python train.py --translate=0.12 --encoder_norm_position="post" --encoder_patch_size=[4, 4] --text_encoder_width=256 --learning_rate=0.0027 --beta1=0.95
Rows from block 3 of the image encoder, named by matrix and row number. Rows with one number belong to one attention dimension. Each number is 128 + 24 x the weight over its row's rms, rounded and kept within 0 to 255. All counts start at 0. Numbers have three digits each. After the name is the row's rms in percent of the matrix's.
# v: attention query, key and value (stacked) (encoder.blocks.3.attn.qkv.weight, 384x128, the v third), inputs 0-63
# proj: attention output (encoder.blocks.3.attn.proj.weight, 128x128, transposed), outputs 0-63
v.4 089:179116137124116106166121109102151140149132133114148087142129118099137118130137147096153103099158137160148159176116114113154128137167133156159094127103145151107095193150140128132148126140149153
v.5 093:106144151153117098120114125095135117115121131149110105092096091098101164138118122133126145152138154101115148150101133138105108118105120087126148089119157182138145152141124112095131163089148086
v.6 104:112113131163116104186122164146151136114086111098135087147124125128094135070139161114106160084111164164132139161117116111147117107114126129111166115107120167113112134145095157134136133130140132
v.7 102:123137137127132131107118115146137096139135114096130134127121102103154123118089154129169162173139162143148118165145126116130133136163082106140086106159125135134108121139089147084115128120143143
v.8 115:109155110132117164131116141124108111096126157087137145146136120133127146134125082127116080119145165102109089165099132123121144078116134108111115131094087113159122125107153116105098154118142153
v.9 106:082140099169160141132148140155123087126183106143127165107146115139148141139112143132120094115135138158087104139140127149127156132125100113146135131155104138142134135137122115138156115123159135
v.10 108:094117169152152118135115120118144117141131114102142126131132087173135133139137184124111159145087097154164121131067090144158190153141155128129138099115153130097117134126110154084131142115096131
v.11 106:107099118162127138100126061126132118101155099111116141088091140121159106137108129090142148120127122161113129090155130126089137130085141139119146135125093121108109116144139132152091172122130139
v.12 101:137151137145074119099110141145144125145136154158198112116153111143077138107126161123147128105135131124156184108152090135128160151101093148125163141143114116105131165131142139139173121137091173
v.13 089:174092119094136100126186124111196158164135093094143080075145157111168135148135109112138123117139146151135145131117126185121086180096128133132112141165126129148081144117109093113156107180125093
v.14 122:115149121160124086138167098163123140114060095122096126129100088108101122109138121151163146127122136172112124134101114118124115126153182116135096148140084125130157141139122140168124167162103131
v.15 111:130157120134116116132127132125107163129143119141105130154117186114122123106133141171074098158099087129135107096146135171105100126119133119152170162106121131174138152112096109122137134115141108
v.16 088:117131153148106112131111121150113105100150104128119109148129126113134140131150155089122122119165171149122089172109160148137149133131136119093132115088148117079149161137120139141094135115141147
v.17 113:162127128161108092141156140136130134124116141157118148124120118096150116112142138152099118148111166163115126114123108149105090114085119118118159127122138140206138151097127120116139181108144104
v.18 096:097102126136105152140123103116088116125160099099124134144123192152156071132120171133126133160142122113122113137067158102119149130173127158157089165135111095143116110098114129191129115148174136
v.19 090:133132123103100124143121112143142121152150179145188121139113121107182095131083147123157114116158126153128163153134160150137144119161103181104109118127114110088131140147140109166085118124111178
v.20 103:146132132156148146137123126150138124133124083105165130092132117106125135150114115128122144132118133105119148119113161140145126166116183155120113078116104109087172119118163140168133160139115116
v.21 103:130119149135127134127129110165150108117161082152109098120177159112147087126084115124123141145117144122140127157139174147171116116134133152118099117094104152114104084166116105135116130146143119
v.22 099:124094162141124108105118123113122168161088128086127111118134122103152123110111128168093176133161119136134110154083124094116099135113140122155120129118138137128113165148153109115150163139146129
v.23 101:133116135117116119093109106172159095181161089105162143152125113107147164143084132159097127124092134122156096153109134126106123116156173158164089167120103097130107101087150090132107128158118109
v.24 109:148142154131149134123154131079087105125091112152071108136093149100106107138164147128111079107144130154146093113128121120159118158095182169122111119128111145208142138169118154143135095143112121
v.25 103:143111139132112126126127131097152158096106148111101108130088058123060162167161137099116109125101090092127086106138144095108095140120134144144114131113153121128166088105122135140106066124130123
v.26 094:137123123109126086125172144144125145107170152119143180140148117136129121086163174119093132140154175121126141097113148090090164100103131118121118158143123115129120133123134161100136121117158148
v.27 110:190149195146146121082145141148127157101132168121116142122138146133114163134154143104126165161138121086093139131108109121081117121084153123105141119148164144112072135120125116110137152121132114
v.28 096:143139152131140110098117148123119117139166154118136163120130120116137133099139125112120128123086129143168118108125177145094109106138115122111151102150146162114139134181163180130107114132097169
v.29 089:145119127142128060158112133136125104102111141108131143135139114099161115119148140127096134141095115099098113114152152153131103091124103121132089111140141062153124128153133168166098128146125090
v.30 097:104123164144141162152150132092127115160126150122111097117135107148131145114094142105151143123156130130130133085090099131126112114129098115149141121154137129069145111097123159142123109123110179
v.31 109:166102112121128098127138111166110113131167107110120162131150127147189113111117140210107115148140089150120112160133128102137143146113086133144118107146111134151104168117166143109122109106138121
v.32 101:130135144149148152121126094144146128118131133130093133099151131146125154126142137109152141129143124106119141096141117047114142115111118118163078086110174139069141130136118103114116131091117079
v.33 110:101149130164166117109099127118119092080114122143110128155134193115113102112107095122191118105114175169134104085124103129152097117116120127143159102111131173137124125142143123151118120097130119
v.34 101:126113152128143082106127157150176158132094153148101146148126083102128142107111119126184109088108126142141156131138124089135107110153147122140093121142157101172087148126139128139150131139099150
v.35 106:129096115112127070165119132136132173153115135118121133161153103132167178087163120168123116129091157145112147130164108139103131139183158112135128121102153104116150127122141104153101134113152089
v.36 093:104107139123127154100170120149130101161172135165101101122128126145112168105138170115112130096127142130143144166152117095130113092164152090148117131150110193151151108133144129114106117120107141
v.37 099:157091089161133121151146058138118155168131118144127135127142112122158137123123117113123123133138105131120118128131105137112140114119126114157083108126108164068115136117133095073084112135154097
v.38 098:179187162158142143105102121138125096111150095152181140143143140114117120149132111149119133127092156113111142174086146109143129137099131160116125150142141158122075166122119101125118110117107151
v.39 107:153134155147109089160161137085132090143099122153089114119113121091114101135088125165126101155141116160109168080138114154115127128105128122085135132116091123151140162123135120155152145081132123
v.40 115:103144136128107130135103143123117140119080147145148107149121098159119106133110110135132133136135109082124100142105132107206163133133124137106101146089159117126132100093126113116107150148119162
v.41 098:114147157124142115169093166135106127128131125124105132128154135156112147088148155088115153089073136154130128142101102149133155113145128154131112132145172111097130122121136131170158112092141143
v.42 112:128099134126133128134137119161123093127168117114101120160111129148094118108102163154125093106111102109161165127131132119150144101128114119155164142135094113181139136148131125142187161108105122
v.43 115:121160129148159122115116133152096160149117089164128176122134124106102163103172093126118108154095168099102150118151109177112136092116170094118125128146108145118121097128114111125133155104161103
v.44 105:104143117099139153172130125098145134123085144076118123097122147132123127155117116132127134146105105100086133093079102153129136128117155134145148118122080123178072093134111087116154136130134129
v.45 101:098175158189155157111130113135148112125129128127149153097115113119150153178131118086139125145172152135130125133162108161161151109139158130114168100113142125093144115131085104118112146133115126
v.46 093:144127095150114131148155145102104137146115129146097104114142134112135142144116091157123089170149135111151139091188101148125099127092105110118130141119096181123138187146119165115146135072146148
v.47 113:126143131132162166107129125065143140135085161105131123081126124115128144155086128139124118123130169130122137071108125156132142142144177154098102134133122138144126051160119109129131155136098124
v.48 105:106149107133086148136121167132115157140089171151126082122134124143146143144127090114106097088133143127138136135098125171123108103096129123085095149117083139135166127132157085095130180103098148
v.49 104:154129163156127150139147124139082133121116105195114151124106135148171104121161149178131125155155118099093106173172142125142116135106125142161117140129097138153102109083104159058089138139131091
v.50 091:138166121093089086087150093119131145133148180164128164160118104124101121153113108158139113150140120096084122109145119103116123129111084130164159124147135111149123178108151080110106156081148091
v.51 097:114161119146101111129072105165103132091118137157174147134136137100110198112116135146152118122124145171123113098174092127108141135142095146142162122098148117113130101112113157134098118112119140
v.52 106:137149139124130156158165104112118137109111115103110136139117188125156106125116102139163147148176145142132160143084127133110092096145097126107101144143140177124093124127098151094193149107120169
v.53 088:102116125129174146116084135119133144121184104131149137108134092123133128164123139132126121174136096102100122152148129131128147157147121115105131157132162106127150123130139155078117136109178118
v.54 102:112168138125144142099115123100117106101123121104153118171158156104121145112132108098106161077139119131149135134128162115109125118147150113112160140084136098088102120123134130172122116131133114
v.55 124:101119168143129136090130145128109098101098095169106127082124127126166155159132064117132148144142119120119118156099134121157131131080107151120111127119081159124129088126147111105137152134122122
v.56 102:161130133154175163150113104134090125131174100167132112133134140158114158170118133145177110134103160159161127108117121108126093128097141166150142097122128122146131144106162154137140127118097155
v.57 101:160128157133167142183145153062164177106115121077105139123135154137118112155126133113082126173158145082078095102141134130127093135121151137130127158096121144113078154143122156126140128121155124
v.58 090:127138086114122129113126105166134089134121163132115094118126121108127140101120142126128077123108177164125108095186113141152138149095071121088062148138144142113159120144116126131086110125108134
v.59 089:149095142137137110060149120101155155111089100116168117102139166131076136117129107108096151087125107123125098129092138088132122141130143076124122154164100138107089165095130159145143136154145150
v.60 102:166103170141165150139111096157162150128127104131110161112139111174148111124111133109108123134073108175104130095094120127139112151133162139133132111159168125093139135089114117130117120104118105
v.61 102:144158162120111166132163106122104094145134090131116121093128128122108120100152136145147143142175149122156138139133142091143176109146098140180141112124118098111181117133159136128133095122127110
v.62 104:106130139121098117150128171150105111102109122122112161165133083132142091108123142138151144139114114135160109133075118118137102121151133106141153092127141129157144084082138208082134154135159110
v.63 108:108125131160111146130126162106103113123120081122124129128130152151109130121139120152129115139140086088131083155119121089187162138129104130173190115099120132175144156112130137144124108117143133
v.64 089:102137093116099148106137160140122073139094106078098113163149184107097131102133144162116135120129141123168112163156168121146099098158122103129133156127122111137153122148090114126151078108099109
v.65 098:149135078101091177124154125116106103141160176184105084129095150138118150135139139078113139155154106100145094130131116120118150139163129160106122137092154102119113120167139147169129106121117149
v.66 101:134121144151141129131127147112149092158109152149133140133129143116148193111118149142104154129100111144126161113109110101116180154142065097117169109112147176131099170118113063165119099136140158
v.67 100:122164162145120142096130154124109156150115130138093174128124154133111136144166151150105105135112093135089169117109125127103106130082129127109148129132096169153134154151134149078119151126104104
v.68 098:144135127097136140108109149128124122162117111140120121090114186125112131159148172169143107106154114120168107122118124149145102121130120088120129127114131157142116134129129096077114111085133137
v.69 094:162106072118143154083147125100118105104166107099072122132114150111120130116152163176113180125134133118136152137102138140124111117147122126117129128105140079125132085163139142109138105091092103
v.70 088:137070105110113120079146138104171104105122142126145157121129154164094126122149144095119147114112134087074079171110149127120151108159109130144111090115108122086102074127107146153119155138150151
v.71 092:169126144143144104121151149094123121113118149140142094095104095141115120127135120144168125171104168140153087107137124120147101120150129130145113177164095141080126126136103137159124144132162172
v.72 090:135172194122149107181120159089106147139130113143146144144108116124105162121097104152136100155096127150113122110122092110117138172124165117117119137103095152068091104117158164163133147126104119
v.73 089:143110133125104129087119126143131177120157135085131158103129093139112119143138138108132147098131140160124077169133154127115130102119131123181117077107135151137109127132150135156085114156129107
v.74 101:162141129147110117143118103123087104144120145149184130142119119156110173139134131142132157109111068128158103149122140091136111150123156122136117101109132109151133109099156164136137085143121129
v.75 089:091133107138103117125152111114075154143136118162124071126141149127135102157114134138127114089127125103109109128107156084083115158105099086121108141137153106141184127117119155147150135127128104
v.76 106:084117082132129136135105112109158139119141142135100116119140110133126149103160149171100139099088085092155101117134135111137122116131134096079094126133100101065128095126123171103140108173119123
v.77 094:124113112112148142148103134083158136129166103078084142129148128092087116116123144148121147113099143189089123090112145128085173154083158122155114126101126146129129127151135117147150135122128099
v.78 098:121108097126100133100123130116130120155105117084102106111121168135089139102122120167114159082108118171136095185120189116149133128179091145161124100099128124134112137123121114122170135152109137
v.79 101:153089143107115172130124115146130144153122103111132141157126107121106120136149104146147167079099133118135100120133123108153126089116117113117107105067143160160134124127123139156096050158127166
v.80 110:154156121129105102112148135102133152134170139113099144131142117135097137186118154137158145132134126074097168113123107075104109128123064106122172088134145128147129112144146155148087085165131139
v.81 103:114118095127124102147158103142138129103146119127141142076175140132149091116123131153136143128137112100107162118136129168121103132129087118119113141100167151079145145091143084093110123128145099
v.82 100:136122117116160109143128089107139136070127125131163114067132113114125110105099131108142120080140084102092119103140123134137116157141125157170132104139122149043109116082163126114103135132134124
v.83 083:117100149118075107105116127115130142138150089137118162142127144137123103182118062114095151122113130093102122149135170129134109105171120127153126120079164139137142117117102119139124166140118166
v.84 103:107135170147110098154144122120130185147148137179156092126147136164111131120116151148100109114121098140111130148132124122101114152109106084122095122107150124146167158126131163085146147132174127
v.85 096:124118126132140118133127128179127134116124161191113136124142106147138151145129121126129148112056110154114115089115117091111112085093110105135107132129120190125174137124137146132115100196098168
v.86 102:103136129088132091172122158090143121128135102121158176137161141118115109118142113141099136133073103133133119142101115125115101139101126058134141153160125111088145117088137132079162136118097123
v.87 094:152093112112127123144136158118130146100155121137151131133170159136141147182121111079166085131116166149112185139130108141118119116124112157127123105189137155129124081127141126095131140132171153
v.88 108:118078073123149117136125155103135136143134101107113160088161126087134105121111140191157101135119116162142106114124105119162136127110119139130082157141129140175126143083099102113125139144130154
v.89 095:131124131115127131080103112121147171122127125130117159127092109153074102129145116118165103145121164148117136088103111121118116092107135119132136117173039150159128137157117142135145133151122137
v.90 089:143144132143125104114115123119118124149143191150092085118113127099147179134113167092154156103111118085135119118132115109139145164126171161085123106097119141113139127121151093130088150144114130
v.91 083:112106148155158136136143110115134149117150143171147110134117111134109173113084161135141127080124133170142115084149106107102143146102096102117108173115102141110144177121109165119131121091153144
v.92 110:133101102165097112127129124076094170112122140116097140145114087117133126101137125123129119116090139117108164138113166160131062082100143136105113132105127095168158194134126132118115150139140136
v.93 111:146134150136150106114095134082140087132132162144123103160114094080142126110135119071126135146138088107122195132119148146137060120135132139102139114153141117119141169139124154104129167110155132
v.94 089:121166161061077125130118115132122109151122138134093105147119144116109136160099119124156136101141133130146100159129128150122055120116110112130127117108137110119135117128138151137134115110125128
v.95 107:123104127126087142147126089137112132118123161159132107110170129146134122132121095152117164107115124172137118138161127124109088131095146149105115147150145134125162128095134173089153112164146139
v.96 089:125093093146131088119132087134111163116122099119145114109145102111144108140119150111148129121143132123079098095132148129129096119128093131141140112147159155056137161105128072144100106124091083
v.97 093:105121103079134074172130163111120132149127168095127138093134098131167109115110141140139185154104120150130127129107129164128150160107138133136117122064121124103148123150143064126131134159100093
v.98 091:079127086110102132146137108124147169148140128140144147159102095168112109090154146119118150106085121143119111102107121121103111118118112077151147128163117136155111152147107186146148147129129135
v.99 089:098137131104135071149163083131110168138134128174148077129157147144126129162098151102169121138159136131122082111144115119130105134148083148095113096129146100066132136103150141154070117107144138
v.100 099:164045176134121136149138117135163100142165137186126126128147142135139128188173130101140125130121128116105138131158138162127106138065144140130139132086125180121099161113131130100146151120132107
v.101 093:110104110156090183128127154135163171137079124121121180124126135152131136117146129087123127123130095119113088146142148157107103096110111131131119115146146169127131110150127166124135122157124145
proj.4 091:067124110116150164103130116145131098144117114113124193104139123139121103081132159142098169141136109119126102090163135111107139143169116146123146107174127161110177124081107105093135178106092140
proj.5 095:160128155161133145121140131180105136112130148128141148141137134092181133117136114120113133118124111189130146093131060091143162129118143137121090148123111107084144104126148169184139140196115161
proj.6 099:147160119121168122098138113127088162178143131136151152125152132107151109169076135145169114175128129150108112117120163066123158139152121152164112136155119125126109121115142139115148109149077115
proj.7 090:120076131121128140139149133109128118126117152171127135151157169142100158124140118115097162124140084123039145072141167126100125120132185137121156106122144106105158162114137096143150105144123123
proj.8 119:123114165109138122109126109124128121147143125105119118182124109097126091116166152160155146115094076116098141119134115111146148163102105119135147146063152132088160096116128137137162129086111125
proj.9 104:146107149106131113135138128133138148138096166156121108120101143108144131116143143149145171122149101116128154103114144157189065144137158114137097162133137116108149108114085138138132156154161123
proj.10 106:153149127144158148119152116107133179120086119141149152133134132165151107138139134111151089145167159114100117135209148120128125052108134170157121149139118158118125109158153106141130117136106117
proj.11 105:106149101081147127112118150102144110127124157097144166169153144135144153147131118136130108138140155170147162165083122159164098111096114150106140161111171079167114147128117115129157069139158142
proj.12 105:123144129103178132122136142121121136140114150150116115107128121121139122143138106098121130142135145120115075155133142127161101114160142148148124101148138125167131098154088093108093134095142079
proj.13 085:107149121150149090140069134153129091168117099125173103136129105151099097091109141129121128105119100115130132150118092118102151118154116126112137113194116074116156133141111126099113125089143115
proj.14 114:120139121115154164101105147084168106128170133114165171124144151121166107109145163137082123133164091140153129109122159111099128133133084161134135129101124148102102148063161095113143121108135161
proj.15 107:148115113146133181144136139159105094133140107115137136086107106112127145185121078110162134110137103111164146131110175159122131122131121131127117104159100103086152146094148151160111145172139116
proj.16 092:086115100101161165122128096161109119119139132106072131138117135126086111126140150146157142146101097121177133080167104138151118151166136120135126135091159172121152100133111157127127141124117153
proj.17 111:092112157136168134102112126108118118180147104123131142136161153146107104146121125085141174108148086128157137147094172097145161108122133153124102156131113113095137147088109153147118086165138142
proj.18 084:134109130098098137134122150115142113144086146110112146094119110163144133121099132109146110101104111123136149126165168157165107150079137109120181144115151132113120121073141105082156102132096162
proj.19 095:092123091097125109110150132112097146108113098134118107124154121142064090094111125073139089128096124137117117099160121143160115189118113092121140138123127123147095126169083162115149106127158135
proj.20 107:127143098125106141145122128122127159140108136112162131142153086133124144087118171124124127130153127124110094100135124152129126114103072126140102129124134159136073126161148151142127123157123166
proj.21 103:085133100128149104151091096112154127119112134138164128090091072101140137131118171130118154121124118140113159097070096127105156148124172119156156145158148137128109167139132127142146105138111163
proj.22 100:123150099138130162123144129197150101157116099164126178137110139121125090106122151115134119110097134124139150157166140132124169093161095151108137091142117130125153115100085169131111125112105157
proj.23 101:142133111133117152141123154126139159113086165124141104135130129148121071125144106100130119119154094093096145108135130124080151096115101135122176104170117141120122151148150105110085093106132120
proj.24 102:090127095139096134104135122176118164098117142143139161086142171100137115146129114115134151098134138131133156171148120103097115116174110116149142122138125119080145089066141100084104138115088116
proj.25 096:124098128126098151140145117124108099115190144127116148102148162124131134150145106143113094125162147132126111137130111097120150108128142129118174142097132140124121127102174082108084165116092141
proj.26 093:116127162103154134153111099095130122170142130126121095155140151170125115159085097131157121134069108130165103164148170113147101122128153154122142148104148117155148148111120101145108104114097098
proj.27 106:126130110124127106169096140141157103100124108105145099122133096127139118145119129177110136103095120125178106158157100113188152103135139139145109071164135109155171087128123127152094119092107095
proj.28 108:126136117055113157170100110156131139114150140116128132131157145117108157158143093130131153124142143129104110154140131121139161154137152139148099135108138150129132091071105092125147142131175102
proj.29 078:144151147115086143145108085142148091138135142136151143134155152149096153158126154108138154090162120129128142149121176112132140162118151107166084112156102150128111169094137124124137106135158131
proj.30 102:141080096093141115128169125123106149127134092150121146136127154180092136113115131170090111135107142119124116138179128127182146146139133138110112110118129129152103102160084125121160142150096123
proj.31 108:107117113129135106128148146100156120131144150125150093169122087150099137135131150096144096120120104122119153112116146130106088134145181149122142177174127081095150160076092107113145132119112122
proj.32 098:133112152130149104135098130124116128110142117131099155180143128126125149120137163158089142130105122111134113132110092148153075091123141157072154131139144143203102142145143132138127151128124136
proj.33 111:147115148121126138099164128118146142171125160113118156157117095102168132147137143108114152136108108123112121146122139108124155127109128090133107186101144127079157107119171140112146136128090174
proj.34 098:098134145107105119112119117112154128134077127142146162151135162147108083153171131115075153123135123137136112110116113103100134110129129179097147111153074165127137134150137093078078112073140121
proj.35 102:157169165158151136086142089133128121152127131074172150119148133133139114124109148110161133138115136110160131122132140109145137111142086160130118135144091184148144155089101167105137168143146136
proj.36 090:108119143140170135153119122124136176112109127160092135100105158103179112136127126152106139150146150168107124102086127110101109112124151192132157152116144119155136123127073091137142126115142144
proj.37 101:130101136141137106133128142153169099123130113115099138106105147132118109100091147131133104127148120102149135141139129137165092102181119166095163131113135091160142159087083165166155144120103172
proj.38 092:117111103094120116154110173138167152128117146095102092143126103121152096113111167083153154113125096122125119140131107113127153130149133116136163096156127101129164078133167125121105126114114093
proj.39 114:114124080117114118118135098166130151091142120107200150095158125174128137149144120076107146092145134118165146154120143110135118171141132110139081099164142119085124131123113143146112139181095130
proj.40 109:139128151124146113095151114096167118109124090117131148108106134160113141142158165140159093163104148129132127128128129121086106120145135110156150103099115197117120119182134117136141130088118088
proj.41 097:120094132123081081124161119149111172106121176154138083094121100128134119148106146118148137136182115117091135104139178101151144163083163127135128133144101153113107126143149133081089130141094100
proj.42 112:133143141123119125074119138085131169156088173169145156157102117109177115134142107113139133139146169166098133102122169108111104139091116160091121145172121098094106111147124118113093115143107142
proj.43 122:130128154144111103107151141133141147125125173118122072129119133126128125159093115119165164114155101169144142121075137099137115149098121166139133137095109117131143141131168165133118088154129128
proj.44 100:123123129140100135092127111123083134194132088181152121141126113136154125078086095132159122111144104132137147131144165116121164148062104112105137118152127100095137140111163157164118118150135129
proj.45 097:139100117112149120110129143083114153098123095122094118130156160145102120076147096176124157162096174121130141126082055117126113137132116113129088125098104156145126118146150155178120092133142116
proj.46 087:136135186090148136122147148148180131127124161121118176158112104133117153111144122113116110098111128150120139180065150129140121147138112119118106124140105082138140138155088116154140160183123127
proj.47 107:122128120113084158131167149145126160146119124138158150143131148104150074069133088138139137137110121108098125165148132111112187108089077122182146072104112150102127120147135129136143117121097127
proj.48 100:101126154128149095116103115129153107113140088156115150123109124064118071130166135134114138128128146121146143163115117112161153145152099129135106108088130125111078108155081160161123116087182108
proj.49 093:104144144121118116125121146095192119096142147096104116117133114120123149150113127126117129111118121147152188111152143113103117130130122160125131116144148121154135152121127159188164118135172125
proj.50 097:192115120168157143104093165113138103130170092114104084143137135121160092141125127085124137142098112149188124163082118114140116133124140116093115150103149085154155120131122145139127104143136133
proj.51 090:120107138130157170161170132145110155154156141101088123116161131121143119140160081138104152115117091093138095152099149103144099123127151095163109109104127158163157157085140118168151151153139087
proj.52 106:107127141083102113121107137074141102118098133148177139153149089159123164096127125120090154102084107144124132122121176104124142182111147129101117124120100088090140129137157115165093124129159095
proj.53 086:144108155130095109147168106155139104131099137133090126117103139161124168135141104114161138087139193116129142102137125181108079087125151131128114085127108161132154146172123149174111140131145124
proj.54 096:145142104161085142154166146188105128136128152125139117123090106106143133173083166145141145162118154103088101114184110176147140146115098088109100135112155124133104136140140155120097125132087126
proj.55 111:084124098111138088131108091122170112094119136118113130132101087135102142110158141115110118116120152148152153170075073091097098122174171134114141150091164123127100128149121119149117106111128125
proj.56 103:114095155135077107142133183108147152128102170139120152155157143104146105120125153106122160130122105093115148159160115110155150124154114123102125141122153145136116101142130093112120142112098112
proj.57 111:125103116093090135130132104142117099139146110103122175146129143156134147127112149177146123098096139135146173165129134122134193148118107126149109093158126133162159142090135141156147143180105143
proj.58 086:109106139105168152110163148133140116111155137129125145179131177096134105174172126133138130108123097117119118140120121126110093109167177103220170119145144143131150157141108113082156155077131111
proj.59 092:105152112100104133202081164169143125161124117089139175118085144151143133123144146163118103129139162137133123150134134155125120092166123163117161104108093120137174117136139122133118111100092129
proj.60 096:135103111108121068124113151126118166105121148071137126120148115168119121090099113105139120152154129101135146105120138125138169111087102143110150135142072156140118120159177157113157116167095173
proj.61 100:130119104119121122113122108121093144077115140163162113132180128122129162124119128115090174108105139117113118099137095127099085147107132136064127104116153132134067123105140150085119155136133146
proj.62 099:122137163132146148120111119095113150144140099121135105125152134184095151178112081124106110132158124122132114104175193099074145114108132159133088162102134174103072142097139120136150090148132132
proj.63 111:152134101122143129107152129123126167145104132126112187141091121155120158132139153112131116118102156149117153121093113123091088109130152142099130178117120105106132119101125107119141146152086141
proj.64 082:169142172113158108141137127130089145086129086161161121126177085093135136145099114080131112123113110168103142098081142154137152144086119119112119112127147157115113126119123140166122170121137154
proj.65 093:115148144119100126130108132117177142126093127097072174141134131098146117148145123159128155090107148155131182143125103122153116124085113105144131124181111120134135137070099085100163142127138107
proj.66 097:110129083125118123092085144114111166132119103149108104123150116124121095130136112129146112130102130145159085149135141121129075155085176153095138080100119102128145111115128194128130127104110111
proj.67 101:190134115162153097087098129098113157148168150120147112153089128138137109106108118124174128082113180118129104144148069138109122113154126169144150070133110096127125155100144150169100131143134125
proj.68 102:107136142136161119100176149135140165106104116116153105169133088077132132137108083146100172168108148116141128109100074131108123131090111136141106124130130151140114138147131155127120141128133140
proj.69 090:120178137113133135130117116111105123124105132118111135153141103113139156140073126117134109138112137155095138107131138146131120164108103092133131111142150170113110141118097155117133134137167143
proj.70 088:101166137097112126161134111150102139087126131088137133117133118093146129123134134197107168150155142164139127132117115127130121167108155131098119171180137106128137138132170100115129106120115129
proj.71 095:114156136133106144123127145104143115106124133159133183125143165119137110134143154134084117089136081118107185139106115112108140116083156106095128123094104111187123118108144119131152116113117107
proj.72 096:132107057138123112077145130133153095141165133116124155131158095162126091070118123112105145139113185130133127172085103131134139136159131169142126108129162100176093131120138129124118131140144099
proj.73 085:142129121103151111139141121117141108161113137127126075126146144074135170122158121154122116152141140125124163102104159114138108111139093120100121191169118138109148136100132104061114155146150119
proj.74 110:144133091139106079161149130139136124179136139077090134089138108137126109081170140107112124146144143147104152157122100111150152117144132143112132160165122098117097136149093100139124180134122092
proj.75 090:121126112115124123162092139127202116156124131103088130086129120119114141128164105086144147120131125132152128168179176140155134077177136140182185143148118110102120149116120116127158140137135143
proj.76 106:129153177103111078151156131143112086140145085102116151148126178114148128125091131106157143158136150157112157146098159136141125139134128160113139123128173118142111147135128107131086109099147141
proj.77 101:125144105109127145092091121157115150122109165174122119125131129122115152136105085160146090146150155115091128108125157167121109138149128131089145090143172181086130117085117148114093130131132145
proj.78 102:132160141103128150143146144131102134088139130143151122136169123103139164115142131129132091152136142153106156140117087128097119157096155119114110109126105185143120109132123165121107111106120145
proj.79 094:103140097121126090135136137119101110119127120146138107102156112121152125099154124130125096172174087153155143149100177111108127165117109137117136164136112170114175078113137110112137190119142101
proj.80 107:093141101158127142125118138118142132134087143135135120128108124108147153110144130136124136104126128155129150131166156129126093100129141139147138126140150096109183146156141174092151111146147118
proj.81 102:116145180144129156085143132118078143156124158125099099173093100123124182149095133103132100151124135127104150100126172150113085159101163128119117142140134126127127108171126128118127145139094149
proj.82 101:129131149134101166117138148169119134150104176125121120128084153142135130152110129139138120167112183135085145142124097126144127174125176107078123163147158130186100138163118118116125128148090136
proj.83 099:106131138144155148135115132153130125110114121087149105077129102105102126063131141126160132156169138160145139157128119119115129147140109117163123151170082165129145131130162098093100144147167126
proj.84 093:133123113163165106097111178098126105134169144103097140159109160147115113114113091102144128101109126113141133143150149076145119133138145178144119145136108118135083128113139158154134135157074158
proj.85 091:119126158139113120133121108081099136179136083123146133172108171133129135142105135147112138106166130123114164150136120093109123104134131133116146114107100074119114102107135117103106115103133111
proj.86 105:133121158163115125098152139162094122153144107077106121142096123147124130084089164113157131153158158148133138125151132163097163117174137150125103090118159107126076163182149163168106080146139156
proj.87 096:113117126175148133113100131135117125081111181090148102087098139134098134116162151129121156115141111083135116102158111141122157127137131124137135174092141135146155188139123144142109151145151136
proj.88 114:127201187118116129127119125134090160082120152120123104129127147117100149095149083100126096135132107072156149122128142138063125131136123112143143129117111123092118088131131114146126128118125120
proj.89 094:164165093101126151110140147103139130116118198113113126120107177094135112103142109154107124091116119103107147117116105124102188135134081142134137137102144158137100129124135125150064155133119157
proj.90 096:123116103144097161144116109147149152159066100165143131142128104143122100157110110162078125147135166171058146138141133122148119129119129073106145137144122153127128173153115141104151145126120126
proj.91 095:172102136077111149097127132117130123168096132129148126168150159120143091175147097143109109139108144089103126101094137094141128139107151121124116126148150159159091128139095151131126137136095148
proj.92 115:124153136103150133129136110084139080136178099157100163156101157132130151127121138114125114088126102125120106115143137089087153179134119111155174121130103127076159139109126136157128103128150131
proj.93 113:124115131112111133152142108138149115165150123131139134110132179171100134130124170146155135100131153163111077111155077160154174138154142148170163111152121098169116169159143136161117079121120140
proj.94 096:093078112168149142101165156112186152106131111117130152112121084118150130119116099114101136140111139140116167134127097100155162128145105111117163151162120132122141137119122120127130136128149111
proj.95 102:102109158164164111104166130113126134158155093120155142148098106159153117149092161117130096095145118120113180119133123090143130110136116104112159144126102128111116145120081129123114124130113120
proj.96 094:152151175129104186106137133149120130134081131141133091138107147108169149160115155115126104147121169156105171124126139158132102133132166083123102142148128119156141144152138148078115131158108156
proj.97 095:163152137135089133093126112142138129134110121147129101171157161124078166100092119128058088134094160144087157163140121134121108150099132114100083103158109118153103126152150162119120113097123145
proj.98 095:159118140102115111091137129121124101167154107120101151147132176129158123162142153144144116092119122148112161120135163145126137099155148141119111109151140093100097128114100116112134104133101170
proj.99 087:138091143108093157097125180124157149124072128116127136139095118151131131130117102121091146128094151115124184151189122113157093144135113088160119153112122134163133126120083126117164122138120152
proj.100 108:090167120145170151111132095104138139140124109102171131148097115124119143108092124130141109109155127146135129179110087140127148130152142138140154162177117134158139139139122119082103142130107117
proj.101 085:133124162110165080127142108089079081079162141114149120127109136083101101113144141153126102108132107133120147135109119096171121168128139136104148112168115088140114124090142108133135123103167144